{
  "model": "sound classifier",
  "dataset": "acted Russian speech (Dusha)",
  "train_examples": 26041,
  "gain_aug_db": 6,
  "noise_aug": 0.002,
  "n_mels": 64,
  "hop_length": 320,
  "input": "log_mel",
  "spec_augment": false,
  "win_length": 400,
  "targets": ["emotion"],
  "num_classes": 4,
  "arch": "vit",
  "norm": "layernorm",
  "norm_position": "pre",
  "activation": "geglu",
  "mlp_ratio": 2.67,
  "head_dim": 48,
  "fused_qkv": false,
  "bias": "all",
  "qk_norm": false,
  "parallel_block": false,
  "inner_norm": false,
  "moe": "expert_choice",
  "drop_path": 0.15,
  "num_experts": 4,
  "moe_every": 2,
  "expert_mlp_ratio": 0.5,
  "experts_per_token": 2,
  "shared_expert": false,
  "patch_size": [8, 16],
  "layers": 12,
  "width": 192,
  "positions": "conv",
  "pooling": "mean",
  "mixing": "cutmix",
  "loss": "binary_cross_entropy",
  "residual_init": "scaled_by_depth",
  "optimizer": "cautious_adamw",
  "lr": 0.0015,
  "beta1": 0.9,
  "beta2": 0.99,
  "eps": 1e-10,
  "steps": 21000,
  "batch_size": 128,
  "epochs": 103.2,
  "lr_schedule": "wsd",
  "decay_fraction": 0.3,
  "final_lr_fraction": 0.01,
  "warmup_steps": 630,
  "weight_decay": 0.06
}
Rows from block 8 of a small sound classifier, named by matrix and row number. Rows with one number belong to one neuron. Each number is 50 + 12 x the weight over its row's rms, rounded and kept within 0 to 99. All counts start at 0.
After each neuron's rows are labels from the 100 clips, of 14976, where the neuron reaches its largest size: "top examples" is what is common among them; "peak in band" is the frequency band that holds the peak. Only what is clearly more common there than usual is listed. The data: acted Russian speech (Dusha).
# gate: MLP gate (model.blocks.8.mlp.gate.weight, 512x192), inputs 0-63
# fc1: MLP up (model.blocks.8.mlp.fc1.weight, 512x192), inputs 0-63
# fc2: MLP down (model.blocks.8.mlp.fc2.weight, 192x512, transposed), outputs 0-63

gate.285:21 54 51 42 31 54 69 39 63 51 55 56 44 37 46 55 40 49 71 52 18 62 53 50 29 41 45 18 28 54 54 46 51 80 30 57 40 29 56 29 64 46 58 47 44 44 42 52 51 37 62 55 54 58 81 45 56 56 55 54 46 54 41 57
fc1.285:38 62 57 49 26 55 49 42 42 58 30 63 39 41 43 59 36 55 54 65 32 51 50 49 35 33 51 38 46 52 59 61 46 51 28 56 31 49 57 34 46 34 45 47 44 38 30 54 54 32 46 64 44 51 72 32 34 61 75 52 40 54 55 50
fc2.285:43 44 48 48 37 51 50 55 53 46 47 65 58 65 19 66 45 26 52 46 62 38 33 31 44 41 36 60 50 56 31 51 41 48 62 55 42 48 46 48 20 67 44 69 37 65 50 68 61 16 49 54 50 69 42 68 30 53 23 51 57 59 63 40
top examples: emotion: neutral
peak in band: 0 to 250 Hz

gate.119:15 55 66 51 51 49 48 66 45 61 48 84 33 45 51 44 47 49 43 72 50 40 36 54 63 61 30 48 66 44 43 45 42 78 51 38 49 42 41 58 45 54 55 53 42 58 66 19 59 48 53 62 71 37 50 52 58 64 47 60 83 37 44 47
fc1.119:66 38 34 51 48 45 55 31 64 39 46 29 56 67 44 67 53 33 58 37 51 66 53 57 33 30 61 45 34 64 47 55 57 41 50 53 54 55 59 42 59 44 51 63 46 53 29 77 47 34 60 53 44 68 55 49 38 42 51 44 24 58 55 38
fc2.119:55 47 34 42 55 40 56 57 57 58 32 49 37 74 33 56 54 54 46 27 56 53 61 47 38 52 48 46 13 36 47 43 39 43 74 40 50 31 45 46 42 63 56 60 57 60 50 39 56 31 58 44 46 34 40 67 70 55 43 47 57 76 35 46
top examples: emotion: angry
peak in band: 0 to 250 Hz

gate.287:56 43 51 72 63 59 51 68 45 49 54 78 45 44 47 54 58 37 76 61 51 49 55 27 59 37 36 41 46 23 49 58 53 46 43 55 60 42 56 50 44 47 50 49 51 54 49 37 74 47 53 36 68 38 54 48 55 34 44 56 48 41 62 53
fc1.287:48 60 49 39 67 43 65 64 57 51 54 53 53 45 66 40 50 71 61 26 43 56 49 65 56 58 55 36 26 66 42 42 70 56 39 31 67 38 65 32 52 48 63 37 64 51 59 33 40 78 33 56 48 29 51 45 57 39 78 44 48 49 53 39
fc2.287:47 27 44 79 57 53 46 54 69 39 51 56 51 52 25 76 55 17 62 68 53 61 46 37 42 47 52 55 43 63 56 59 39 66 60 44 52 57 35 52 36 55 49 68 29 29 42 67 60 26 49 43 75 55 50 61 61 57 30 46 34 53 52 58
top examples: emotion: neutral
peak in band: 500 to 1000 Hz

gate.476:36 45 49 39 39 40 26 37 59 48 38 51 38 77 40 61 29 47 47 62 46 54 42 62 22 47 51 53 42 43 41 50 29 64 55 70 39 48 55 35 54 35 45 66 46 59 49 71 73 45 53 69 53 56 56 46 37 56 57 35 31 71 39 58
fc1.476:59 56 57 17 61 46 60 65 49 59 49 47 39 48 64 30 45 66 42 34 73 52 59 46 68 51 53 46 39 73 41 48 66 37 47 39 50 79 35 69 56 68 59 44 47 64 53 44 42 55 43 47 54 35 24 46 56 57 62 55 57 40 50 45
fc2.476:45 42 48 39 67 42 46 39 41 44 61 42 47 54 55 61 67 63 49 39 39 57 39 78 44 48 75 58 51 42 46 43 58 47 38 46 63 35 72 51 72 49 66 41 65 65 46 44 58 70 51 63 49 33 44 38 60 51 74 42 36 46 40 39
top examples: emotion: neutral
peak in band: 0 to 250 Hz

gate.330:47 33 34 51 46 27 47 47 63 66 41 45 48 57 25 59 40 47 49 39 59 57 61 58 39 31 41 25 38 43 62 36 66 56 64 47 50 47 57 52 47 46 52 52 70 35 52 42 36 53 62 61 37 53 64 65 60 44 62 64 49 50 47 50
fc1.330:61 44 41 64 38 41 63 44 65 52 60 50 69 54 35 44 34 42 58 40 48 52 67 57 44 37 36 19 42 35 57 38 73 44 43 49 41 56 59 53 55 47 38 51 67 39 56 45 21 53 78 42 37 62 76 65 42 37 44 50 56 58 65 52
fc2.330:48 35 20 68 61 68 37 59 65 43 43 38 52 56 34 51 44 37 56 36 80 38 68 50 46 32 51 53 26 42 53 49 47 46 76 49 58 63 53 77 57 39 44 62 51 57 57 51 55 54 42 42 26 40 32 55 43 59 49 75 50 63 64 35
top examples: emotion: neutral
peak in band: 0 to 250 Hz

gate.30:24 58 66 33 56 33 39 55 53 65 31 47 32 59 49 56 58 52 56 57 51 56 27 59 53 59 59 53 51 55 42 42 37 78 74 48 54 50 50 25 41 42 52 66 33 55 53 49 67 46 40 70 73 44 58 41 55 65 52 52 48 56 23 50
fc1.30:48 55 50 53 66 46 57 51 41 60 40 46 39 51 63 59 55 68 33 62 61 49 43 40 41 34 58 50 58 27 71 57 48 51 59 63 54 53 65 38 37 27 53 50 48 42 50 63 59 48 39 53 55 48 57 30 46 24 65 52 38 54 37 73
fc2.30:70 40 60 70 49 56 60 60 38 40 58 42 60 53 42 47 53 38 40 56 58 57 47 30 45 36 62 41 51 49 49 73 23 25 55 57 61 63 36 44 30 28 38 52 47 58 54 40 41 39 40 44 51 59 52 54 55 57 31 73 50 44 46 48
top examples: emotion: angry
peak in band: 0 to 250 Hz

gate.230:14 45 51 61 38 50 42 42 57 53 45 40 36 65 25 64 31 35 64 70 66 57 69 55 51 33 75 38 39 37 47 72 31 66 52 56 41 50 41 57 51 48 67 66 53 40 36 42 56 29 37 56 49 46 51 53 54 50 46 48 45 35 49 58
fc1.230:39 31 56 61 29 58 51 39 62 45 55 47 46 70 42 58 28 44 68 53 63 40 75 41 54 40 62 54 29 39 52 58 33 46 42 54 30 37 49 69 49 54 63 66 43 37 47 57 50 41 43 31 58 51 62 71 33 66 41 35 43 50 65 48
fc2.230:39 34 45 38 54 30 58 73 53 69 48 45 43 56 38 31 37 52 59 20 35 64 55 33 45 40 37 45 19 36 59 45 40 63 59 57 44 55 34 43 39 44 36 45 52 48 41 49 52 32 37 69 37 49 55 55 62 57 56 49 69 59 35 69
top examples: emotion: neutral
peak in band: 0 to 250 Hz

gate.167:43 31 57 58 42 45 42 44 50 38 47 50 45 61 44 54 22 59 81 49 65 45 73 46 54 53 70 61 07 33 63 48 39 58 58 63 39 31 64 55 43 43 46 46 44 31 61 56 66 59 29 44 36 45 52 53 55 42 69 44 38 63 56 61
fc1.167:42 46 42 64 25 36 50 30 53 50 51 43 65 71 35 57 33 37 66 55 31 64 64 43 48 53 67 44 32 40 41 66 51 53 50 55 42 50 55 35 45 61 28 64 56 26 26 68 32 36 50 53 35 56 61 72 55 35 41 43 30 50 50 58
fc2.167:24 43 45 63 45 44 50 57 54 69 34 46 41 52 44 36 32 33 52 40 57 53 53 46 40 46 34 44 17 57 68 34 43 73 67 43 37 56 19 47 48 35 38 47 34 45 49 50 54 49 52 66 51 51 44 50 55 67 41 72 65 54 49 59
top examples: emotion: neutral
peak in band: 0 to 250 Hz

gate.64:46 37 31 25 68 47 42 51 66 56 40 46 42 68 29 53 72 48 59 44 59 54 55 81 46 40 45 30 39 54 38 47 57 62 57 56 68 56 67 47 56 40 48 64 54 65 44 43 56 58 52 56 39 29 50 55 56 57 52 68 39 53 47 42
fc1.64:60 46 40 34 74 68 38 46 66 35 48 37 57 64 43 47 86 58 60 32 63 52 57 65 57 37 44 40 35 62 31 42 58 42 40 48 76 47 59 49 46 43 49 61 58 65 45 43 35 55 59 43 49 37 57 62 37 60 49 52 38 60 58 46
fc2.64:33 53 63 59 44 61 35 44 43 25 48 52 34 49 46 75 45 43 62 37 42 49 17 60 32 45 49 61 18 43 44 72 43 75 53 62 45 54 53 54 32 45 49 54 55 55 40 58 63 38 32 50 48 52 35 33 59 49 53 44 41 50 59 68
top examples: emotion: sad
peak in band: 500 to 1000 Hz

gate.346:33 52 63 29 50 36 49 47 48 60 40 66 37 62 40 52 46 47 40 46 57 40 41 55 35 69 50 66 62 36 53 47 32 67 57 65 42 45 42 53 40 60 48 55 22 59 61 68 62 54 59 53 63 48 40 65 45 43 30 37 37 52 41 49
fc1.346:41 69 61 41 56 45 47 40 42 55 45 54 42 48 47 53 52 46 29 55 44 36 38 51 33 71 45 57 74 24 54 63 37 57 59 62 52 58 43 51 45 45 39 44 44 55 64 57 57 52 60 57 55 48 45 60 34 44 34 41 38 48 39 54
fc2.346:34 40 47 77 52 53 55 56 61 35 41 61 55 56 26 53 44 19 58 86 70 30 59 43 40 43 37 66 82 50 53 48 47 57 45 36 57 36 29 57 45 53 58 75 42 69 70 51 57 34 45 52 58 72 51 54 50 68 36 68 67 46 54 32
top examples: emotion: angry
peak in band: 0 to 250 Hz

gate.180:44 33 64 56 63 45 59 63 58 60 46 76 52 59 50 39 64 46 52 62 56 57 37 55 59 49 44 43 68 45 40 31 53 54 56 45 59 51 56 33 50 41 53 49 61 61 65 27 52 52 55 61 49 31 63 57 57 38 48 58 67 40 30 33
fc1.180:57 59 68 59 56 69 59 55 52 50 58 71 63 51 55 35 77 46 51 60 54 39 33 36 63 59 42 54 72 57 35 48 49 39 47 48 62 49 49 51 40 51 58 43 61 68 68 25 50 41 45 43 57 47 63 64 47 46 39 38 69 57 42 30
fc2.180:58 40 64 62 57 59 41 58 62 46 40 54 32 33 42 38 40 51 69 64 58 42 71 23 43 40 39 50 55 51 84 29 44 45 44 44 42 64 33 54 54 62 48 48 34 35 73 54 53 61 44 49 79 52 33 33 35 70 60 68 63 41 48 57
top examples: emotion: angry
peak in band: 500 to 1000 Hz; 250 to 500 Hz

gate.38:17 33 64 35 53 36 59 54 59 65 40 60 26 65 35 43 47 36 71 58 64 45 60 49 42 66 55 33 46 70 58 33 50 84 39 31 61 58 31 47 59 58 52 61 46 57 57 45 62 69 47 70 64 48 47 42 61 66 51 72 72 31 33 35
fc1.38:72 44 36 73 58 52 62 59 45 48 65 40 62 29 49 47 51 43 64 59 37 41 44 37 50 40 54 50 52 50 38 61 63 41 41 47 62 68 51 34 36 38 36 43 58 62 50 56 45 65 40 49 48 50 36 48 28 43 52 61 32 61 52 39
fc2.38:51 58 30 39 44 55 34 57 48 37 28 56 59 61 37 43 38 48 59 36 54 60 45 55 82 27 64 63 35 47 43 64 59 40 62 40 40 80 56 43 43 64 47 78 52 43 26 79 27 51 44 46 41 59 47 42 41 29 60 60 47 26 53 57
top examples: emotion: angry
peak in band: 0 to 250 Hz

gate.475:32 49 79 63 58 54 49 58 45 54 52 57 48 52 34 44 51 32 80 64 46 64 55 36 60 32 61 32 35 59 42 55 27 63 54 47 51 36 38 58 33 51 74 61 53 66 48 37 43 46 45 52 41 54 48 30 72 57 53 46 70 50 41 43
fc1.475:48 50 47 47 52 33 56 43 64 43 49 38 69 67 38 43 40 48 42 54 58 66 45 30 63 43 73 59 56 57 45 59 48 51 43 57 43 73 17 59 59 71 59 68 47 40 26 76 39 21 57 62 62 62 29 42 50 35 57 30 38 46 49 52
fc2.475:55 47 56 70 66 45 24 48 60 52 33 38 33 60 46 46 57 23 36 71 76 55 33 66 49 52 46 52 51 49 43 36 50 42 54 61 66 60 48 47 31 48 52 58 54 61 68 53 30 46 48 43 48 34 43 65 66 55 27 59 45 66 42 46
top examples: emotion: neutral
peak in band: 0 to 250 Hz