From a checkpoint of a small sound classifier: width 192, 21000 steps.
Rows from block 2 of a small sound classifier, named by matrix and row number. Rows with one number belong to one neuron. Each number is 128 + 32 x the weight over its row's rms, rounded and kept within 0 to 255. All counts start at 0. Numbers have three digits each.
Before each neuron's rows are labels from the 100 clips, of 14976, where the neuron reaches its largest size: "strongest on" is what is common among them. Only what is clearly more common there than usual is listed. The data: acted Russian speech (Dusha). In brackets: how many of the 100.
# gate: MLP gate (model.blocks.2.mlp.gate.weight, 512x192), inputs 96-191
# fc1: MLP up (model.blocks.2.mlp.fc1.weight, 512x192), inputs 96-191
# fc2: MLP down (model.blocks.2.mlp.fc2.weight, 192x512, transposed), outputs 96-191

strongest on: emotion: sad (71)
gate.26:173134137161120123133167159100158147150123115103120166188134147149129183086130126153087061087149067126131084091084126150109062153086173130171135132090133129192157133115079117116101121117126156050117080131120123156151187080154167145125158164175144164127242140106088119053201162103100164070
fc1.26:166099139164130128168157173111116128184112127122132153161141157135154171104119123137086075102139088134111089118099141151113069151099162147133149143140158136148164150134105147109081079109099148023113090153118135155155168059141200158092146164165096151135212161104104135011145130091084174071
fc2.26:125139171066152156143095163125114108136107123113106130144067159160189112022091102191089106127183134082090173154127153138152104124075107132159121094114088151124126125102094088147098086146123095096143102190124140131165184117113124154100061115087153122140168114149170095109157145144098152142

strongest on: emotion: positive (53)
gate.229:207116175094120183092106080140096154130177069150153146110086082130089128086133107194102124165158186063126131153151182149086107068122159130104161109096130181116107111179117109145132117151120153117121206129119103157181101134114127079134105138067126145085142108153132156141130088143144108138
fc1.229:159123174063133134150088095134131132157169086121131068119086094118115088112103101122127147175120167072096145112185198166075149094114106139077089112126125175121171125133116068140138117161100132143138155103120150148151113152089087111091097114062114113108070068137110163147112090144137081154
fc2.229:134128138161088164157133156139099156142153115116067152104091147101189106085107178124077144122154085131172084161108104096195177158111181107096126111128168135110157102170136148136057178169129152118051095101111116104171190141164166187129121132124124105167129172086137090111121126083155165155

strongest on: emotion: sad (70)
gate.507:185101137163065165108082178111130137123160127144098180139121092138125168095110109112094140112140093123197098117140190187158105129120096126161157096109104143131148102117086077118100108120143186048154108123090099174133156058163171164112103182148119147064211131091064130049150171099077147049
fc1.507:114077155189060144080087184078139134101127098146135120089133107144149125074111088109118155109165142136154124115105190170110120156074113154113133142147149137121131125159076102107073069153122153108089107126144075181168175096156128161082189162134140182100130145079086143146090169082143109126
fc2.507:099091166104162159135131166117103111167101136114139137144121143103194173099092135130137090124180117118073156168152119139148129172109147134155141118093135117138098160130183090138056094108119124092072120167178119148137163105154134185109115156141127132200143124123129114127189082093112198087

strongest on: emotion: angry (53)
gate.437:231142180091100191106089082139091116130203046125109160118078090155078157074168096200069117177173155096132133185148176111100098047096136120121119159086136162113118100159104095135112118144103120134132179113080132146187160156131129079122141101060133138119124120111103121149131101099128140156
fc1.437:124119114066145136172083098151081095122124143150136086120114102142078114147118120115106149150107108160139167134208146118077142115130088164092115166123091098085148102139187098151152169153079119162138114104131127127102120181202089163133156120063083146135087080059082098143148100093141114173
fc2.437:105183188147099155125051125129108127166166093149059170102135117148172141081105157095123151155123111114182177172145148116164193157107165105076124078118131136068147066128109123160086122194125169171159110102082132134157172149150153182109129150120098107162129124135126115107122113114183096198

strongest on: emotion: neutral (68)
gate.102:115161186151094139131129145102151121136136138119108142115129103147150122126104136138161145135137140037144132174167125181226141110147108164127093048108136138183149148111080081121086115145098167157136141136151088152130113120082098143119021140165184091138114224201173109139126086168151104146
fc1.102:187151115184104078130123137129113162186158140087130128146107137118102119108163121119077134183136076159130134114076161139107097111091130130174165185159154092136126121086131126122160127091054128083147110090099179123112152146116170113124146158101076141128162098113073167061115154121093160086
fc2.102:121098082106142144154190099108169157121120064118109176149101209141156174068162167125147092086133142111144124133135119146057187206087124124104117156148119107120102120161077106132088134129125177097076135142153128062191162093129139115126170182132141186122174099108081125128146119070138157078

strongest on: emotion: angry (45)
gate.175:113103101133131086134141153169099138099092122160096142134127150136057164129164123124117139075099076158184117076109123110075138137098132146122116168128078056069114095072138154114169156131139140149154085074103146086116136150157187114136171131144095146121126112085075129105139190104073121175
fc1.175:124087116154116106141145145176093121109098144177137121088116141121063148153152103115132152116098108173163138078095144112086128100089107156118131203143084057022102095095133182110169120124159120137155091126107173101117145133150202107106174108114095163126125112088093132102105174120051128165
fc2.175:187132094155158140127101133143126087101113138157174153162118074123084142136134111135067041084086079158153107111152171128097073102100109095117084148086100170127112120092128160127148107102148096154115056120087164161112136113165120155200145112102122115074201094075090093111184180105110115139

strongest on: emotion: sad (63)
gate.264:182161134159086161120130186091122134114147126082106163186128139160148156085122140140071056073167068113128084134090138126158089148098162147150122095096107169183164127113105085109104136128133164062115060131132106154144192097151159142122131155178126125101211180104118085073190173110123161085
fc1.264:159118142152081172136108218112093140153129135110117146159118133151171136089094126117100088097142094115108104131095160140167094138104156134105124096141125164145168121124138079097085086137118148032117060150128125175145169078152192174094111171170084112114206189086102107047142159097104152093
fc2.264:112125165097163112149095188088163144180092135120130114149104155139172132022113109176129107117217117108093180162170140161140111146070123158165149094111130121139127140105106110161086069131118097109127115152150099135145158107119115150119083164128180141158156116151157114108154130116090172111

strongest on: emotion: angry (67)
gate.72:172127130126123148093112102156115143109154072109115164180054126104106141098155126120035125164101094124160111150131183101090164089085103149107117200061093157065122095086110115158132182158154150165110088110073166107140176183152151130112181110070104106126131102087072117124186155101155125161
fc1.72:140116121102138125080187150135113178122106159091125136137124180161128130133115130171115094117161173141097069132035126142188079154135171121169124137139140110174094147140119108068116105081135046079134169083140130102131128079052115121182088120136168113169128183177186159090147160141073170080
fc2.72:136129143100156079130172108090202149146132075122160103130146095140103126156140114107200172110133199101089123168151105157102159121168115207107141128089152133151093157183106133157133183160133151182123163131174107102117082172081081051152125123131166137120095143190164124186127069165187117123

strongest on: emotion: angry (56)
gate.14:144181139102168119143123076166104129082176123137132135146116102190095131106156124153085124168150111134171138128193111110123155102119170092104132157047204161077084127151143151140105170140167117128096169081085130146181127149171127123153143136097088118107145093110087144127204061091169157124
fc1.14:096099107151097110082166151110160140093082142134133129112133171090143129146108144155148129100126148141113109099060102133171092143128136162180108110153091101158133128131086147090158082100116104138155109155164130098098139112082114117109119076161215140158128201161203125129066196159088099125
fc2.14:162092085096113129088155174134110118083108131150199127134123151161110152126119061199137149114162163143090106107118131143124057093136098112211099146171087145120089140168129116107128103061105132078144137195158138157104113077106144115152116131136159160113160138107103143111133153141081124066

strongest on: emotion: sad (56)
gate.69:168176180121091141102083134106107126155162115124108155120080127160127162082145091135070176150170114075175116213119187163129087048115133170149128131124123149124117103135070092106110120130090130082152177087089107152170178066119195142171069141054121093131147155124118146091107133109073153108
fc1.69:116129102143186128139176113180130140071088122174134159171178141115092137148160129145132069068093100154154107065139089086105109155129106109143112121083091112125131141081144189150168148118182123171125061150130133103103124146175125080136215084185133185104190090131144105140208160114147109117
fc2.69:105212131188076068140078107128138150125137167178128115102115095129118063166127126054144169150068090141216122124135110133164122074115160144089075095136118138114157070086085197112186170163166136157171107076081135122093122164127154139129110103117111096110103150159128149108068169171120059164

strongest on: emotion: neutral (66)
gate.381:081163190120154099109093141117136139121096153181127125102116096124160132163096134123167116111160140103131098179170117181227130106155150101127110082084152149150110162148076112115094090138116134149124176116119073153138108127105105154142056114124179078163104201203153156148137094127141106157
fc1.381:044119140111167094086106133112167116111091184172145116099120091145157112179082134116199129107131163113108136151162121165211149120162144093097134069098137151158122173159099100141112101156073126185120165117170100165117066134106085157120096117118179102122095187202166152187125128162172083182
fc2.381:128176151174093105078113162132128149147157205133124080123163074132097075187099110105143181147103114130149133126093136131193088066166111139160148083143129122145149141093119148113177182134178129184189132103121128162071092110098131133103075080109132099094065183156172156143065160183109076164

strongest on: emotion: sad (56)
gate.41:193144140122128177113124094127130133083184082121114208151082140133098156125157122180077065130162115105181117155096178123150122093144162151177100142103083144095084048145074126115130122098148124076153138132070133083140134118109189103165116105075166139139173149141110089086131150142085140111
fc1.41:132122115160104183139137150092163110076136139148138157112119143125152145125126122144134118134136107105186160116107124182184150141159136116157123096130131092035070057132096125087089128101137152062129108119141102088129132128127203183148125187122144156143130161137130093070125152113091175104
fc2.41:138167196111145157147067057138113145193110099133167079057111130143160087138127159124113081120131115144109133154105134079154142103126136138134101140145158156076090098130123187111125077094188061155132147165092162118136137106097122103113109075060127112199114128172153091127106077139144090146

strongest on: emotion: neutral (66)
gate.109:116180166132130144039085037160138147128203121182112145107001097172139111154099135113091121166071152091134101174130162113174107065116101135110113115101120200139147101115051109131140137156083118143132149153109125128168142127135114147131110079076145055126118165151136159155112122137117105175
fc1.109:173084082031169129123158145115125131090110094126139116163143162082119162095122167211117093070209160118130153127131089074073127150120144083139133139113099108130089105228202128162143143097159143096141178147147131093150118126130152134124120150133123153147152091153114144116152127124131130080
fc2.109:166136128147114159085155111056192149071171101079113215173102132152095171079166101178090139148192146076167133190122132173121076124120123094149119139113148115104100082189080093101113094104116161099121170092108136130156170092151158154110129164127174114113188143103090113112151144120164189125

strongest on: emotion: sad (58)
gate.473:153184156119160098141129099115131168127167101090076163148094140099077173165144126196073090121164091109148126124118127142136103082124183126182062125091104117151142098133117093098147118109100076103169125108098096101132123124131108094171075119135160100230156158164108104097175104129108157123
fc1.473:132139130071130129166164052111147123100118074104112119078121158152154151109123143141142168101141150148171138134166068064081154165132051169158107160126172151068087110200116178117094156104082136118105166100123077064164136171145144136148135112096156111167100089130118129133115089108157097150
fc2.473:169185118173148099108143121075145145107169147085084129176139161132152128134065077127089138100144103117094064118069133146119087137113138112129108113102106139165178156147123098132102103128116158115108065160165060108132143147192118178132129111194167081176174170108085116106185130120091155122

strongest on: emotion: sad (60)
gate.222:192136137115138123088113105116151131135148163140109161158083108160108165134098140166084093092155111092129096159099137151161067085127141125210174111086110140175139117120083074095130106119088142065166171130126094153120126041083128155144041139117197070136189175187100167067137138135084149095
fc1.222:116127138085188081121095109118136113178166181133125100151115126092189090114088139135080077129164131165092108152122154088120119108110132132134142151101157188150140152157118110160092124162102086116105167140111095157164148135124094180120105086081141055132083114160075210116121103109122138135
fc2.222:124074131097149148085161161140088136092094150113135126154119203157184130074101126158077106098160124166073121157123099084122111173083142103119111154139121149103129122146138164162103151166088109100054110193118147108161180128171156140114137104117118138152183131075151122117173162085140171161

strongest on: emotion: sad (64)
gate.299:161099133162168124134152164081179154159114149138149171193149141123150180107115128149139064071155086132084096084084129159124096169093130164154115128105138119170130132140069120150106089118161166054120075142125122155157145114150184143086149171179162165154247139116101115048176132133106175058
fc1.299:093169117088104162098103094157136124078147116083108136095107114144101109173137150110153160128087139100171159156162138131164164096186123099138119093155064110108122085090145097087179150118113102197178152141115142097087110113087094098157090082094155090120076157169166082199097166151138070169
fc2.299:127102085164102120148172086103173144145125130134158129127204121057070168183167145082190145144094121147157115089142089171099139173161138120126182133160160090142130158148141166125151127085116172129128162060156119136093085128120126102146183173187129175122109123128105157132102098104154125081

strongest on: emotion: positive (42)
gate.4:171162155158095158076135141130101164091168079114082180141081115159109172091141141147043101128157076111185116111078141088158111097099199129151093157065093133096098082108093102107098169126135140151137108150085132130158172113138173137135128093109132108164144143116082145105186158096111116136
fc1.4:146079112056189118138139136104128144074104122082091098154052148171152137114058170157092105084194118162098137097078131104131177157132160112101142102123056168099159108188113110097141142154075124116140068118139122108137149136123124155144087125093148111133151139115105135111154151113142075147
fc2.4:137103127169107123114147090160113087117118145216086179060155093116077174169175063106145124117088180142176151092138136135114116066147099121100117119193124072099116085132144161102165130109108166128149141114139117181139082138144119104134178121138074204110114127140138160169099111150113145123

strongest on: emotion: neutral (61)
gate.395:115223141150108141081100075224102150164160110135113129103083097183133116146151074123113140166080117100187095156116141140190099047086156153185108134107120172089119096032084131114128134122118113143160159133115097157115129086070121156129105073078146064149094115165106126166113136122130108153
fc1.395:091072115082170088201125165073132095127076134121116116113179135040130146139120170155151126097178130157073153060162141135077168197178113108105123136151143061164147148202157112148146092125142108137152125132134169111148124169162099067131142136174133163133130144118156118108140119131112110129
fc2.395:154133107203116119109162124101153132088170080131137177137166138124063151081201073140153200132170148135177156124081114154115111139086116125134134154092164096112081117166103162160107105107135165110085170082152128100192101118129154073132154161137123161110140123123117106127120154142207163092

strongest on: emotion: sad (75)
gate.494:110142112161123157144097131081154109131118136060137115097137219131166139144093122188150127141194111113149174113077140167181175137141143134173133080155115095052097117168101092094113101097141118145143091118150147047137128166151159155105119140146162130151140161159150072100100098146118125115
fc1.494:119119157082158087182116155177076133224128133139119107156127115122131096119128150086122122158064093130086117124178147131095128136118131143066129128130151113139226159065175131132088133151138112065111108131118127175116151100114078140147103127118037135144113095106127158089133098107114141132
fc2.494:113119118126134121128165078204066125155117113196170116067141070097100148149146094073152114086033160121120110094136139111102058082125141164084124127117115113139137143083149172147159134142160094128143167130116075187103091101109090074139134087099053160128116134173169140148114118128065102125

strongest on: emotion: neutral (67)
gate.76:153181129119131158079104094137165111149203143116074156167067093084140120135145100107062141151109086142148098166144190126161144050119126050136131132060130175108113081091077121152131172149098138138101131126021151156131175150129171140145117076061150075117112116118070152142161141105139122152
fc1.76:174074103114152157144196128149129182056110120078116152189150199188140145100161156164107104121146117168139121089114082093126105179129163106140139103115137107061088131156158180122083161118213126047098102104124159097147151125156184112118184110154129122130191133133149102085206163131095163129
fc2.76:180139127118141076139152137083176084094120115156152112155117092134092091141147080150165197115141196164135125090154126125099128115118111167142127145083155124122128151185081151179131176125117180160111150135154088137131076181138098063206151113159173156097090116152120199181137120153165116114

strongest on: emotion: sad (54)
gate.143:227187190155063138091100157107109135110183142128123147144075097145114136066121103128057143136174139104147111210126145112124040063115129145141119097129120165191161109139088098098120139151110165081135143119101099162149184084109156138171097113088122105099166175106122151091112147118118140125
fc1.143:081103100143196126137183087137162139119103101143126140139189153064101165145192139122166083097113110153147108071142075120085163189114148130133143174103132064110100146126135205154143148118210113159115131099139135102134111151155112092123214123158154197145120063125141119172178136109132154131
fc2.143:098167125185080106110081108134115144081144184144085133118126110149129099171067139083110161144065098139214110087064120132186135095136177130086061087137098129123177098112100117083166175181157160144165096093089141102123167151135153177122105087124125079117126191103116133121103166149123074197

strongest on: emotion: neutral (60)
gate.335:088179165182072135083094134120168184143131153173133131088104091150128115120149118087133175167108105114167142192149176155200122070088155119124159107134098106124105087091051156093142108132078112162147151099096145145124184078060163141098096110077161118112110175110134132122062206132091083176
fc1.335:116132097172106107081111119169118069121094159195155125098143079164096112124123112061138150103059121152145112107139101091100054102096135125114167117139088148157159144049154132133175135134081138156110086172147123190077109085148103146131163105138100162061141102069132122171108212144118116144
fc2.335:097160199113122089187059158140085149171127125183110098101113091163129101118092148081139144133118091160129122136148108076124130067101129143101097104125148150154202087108134178167132143165175123171152094117096063119116104153131106143121107106107084112174109119107130161106076117132135065150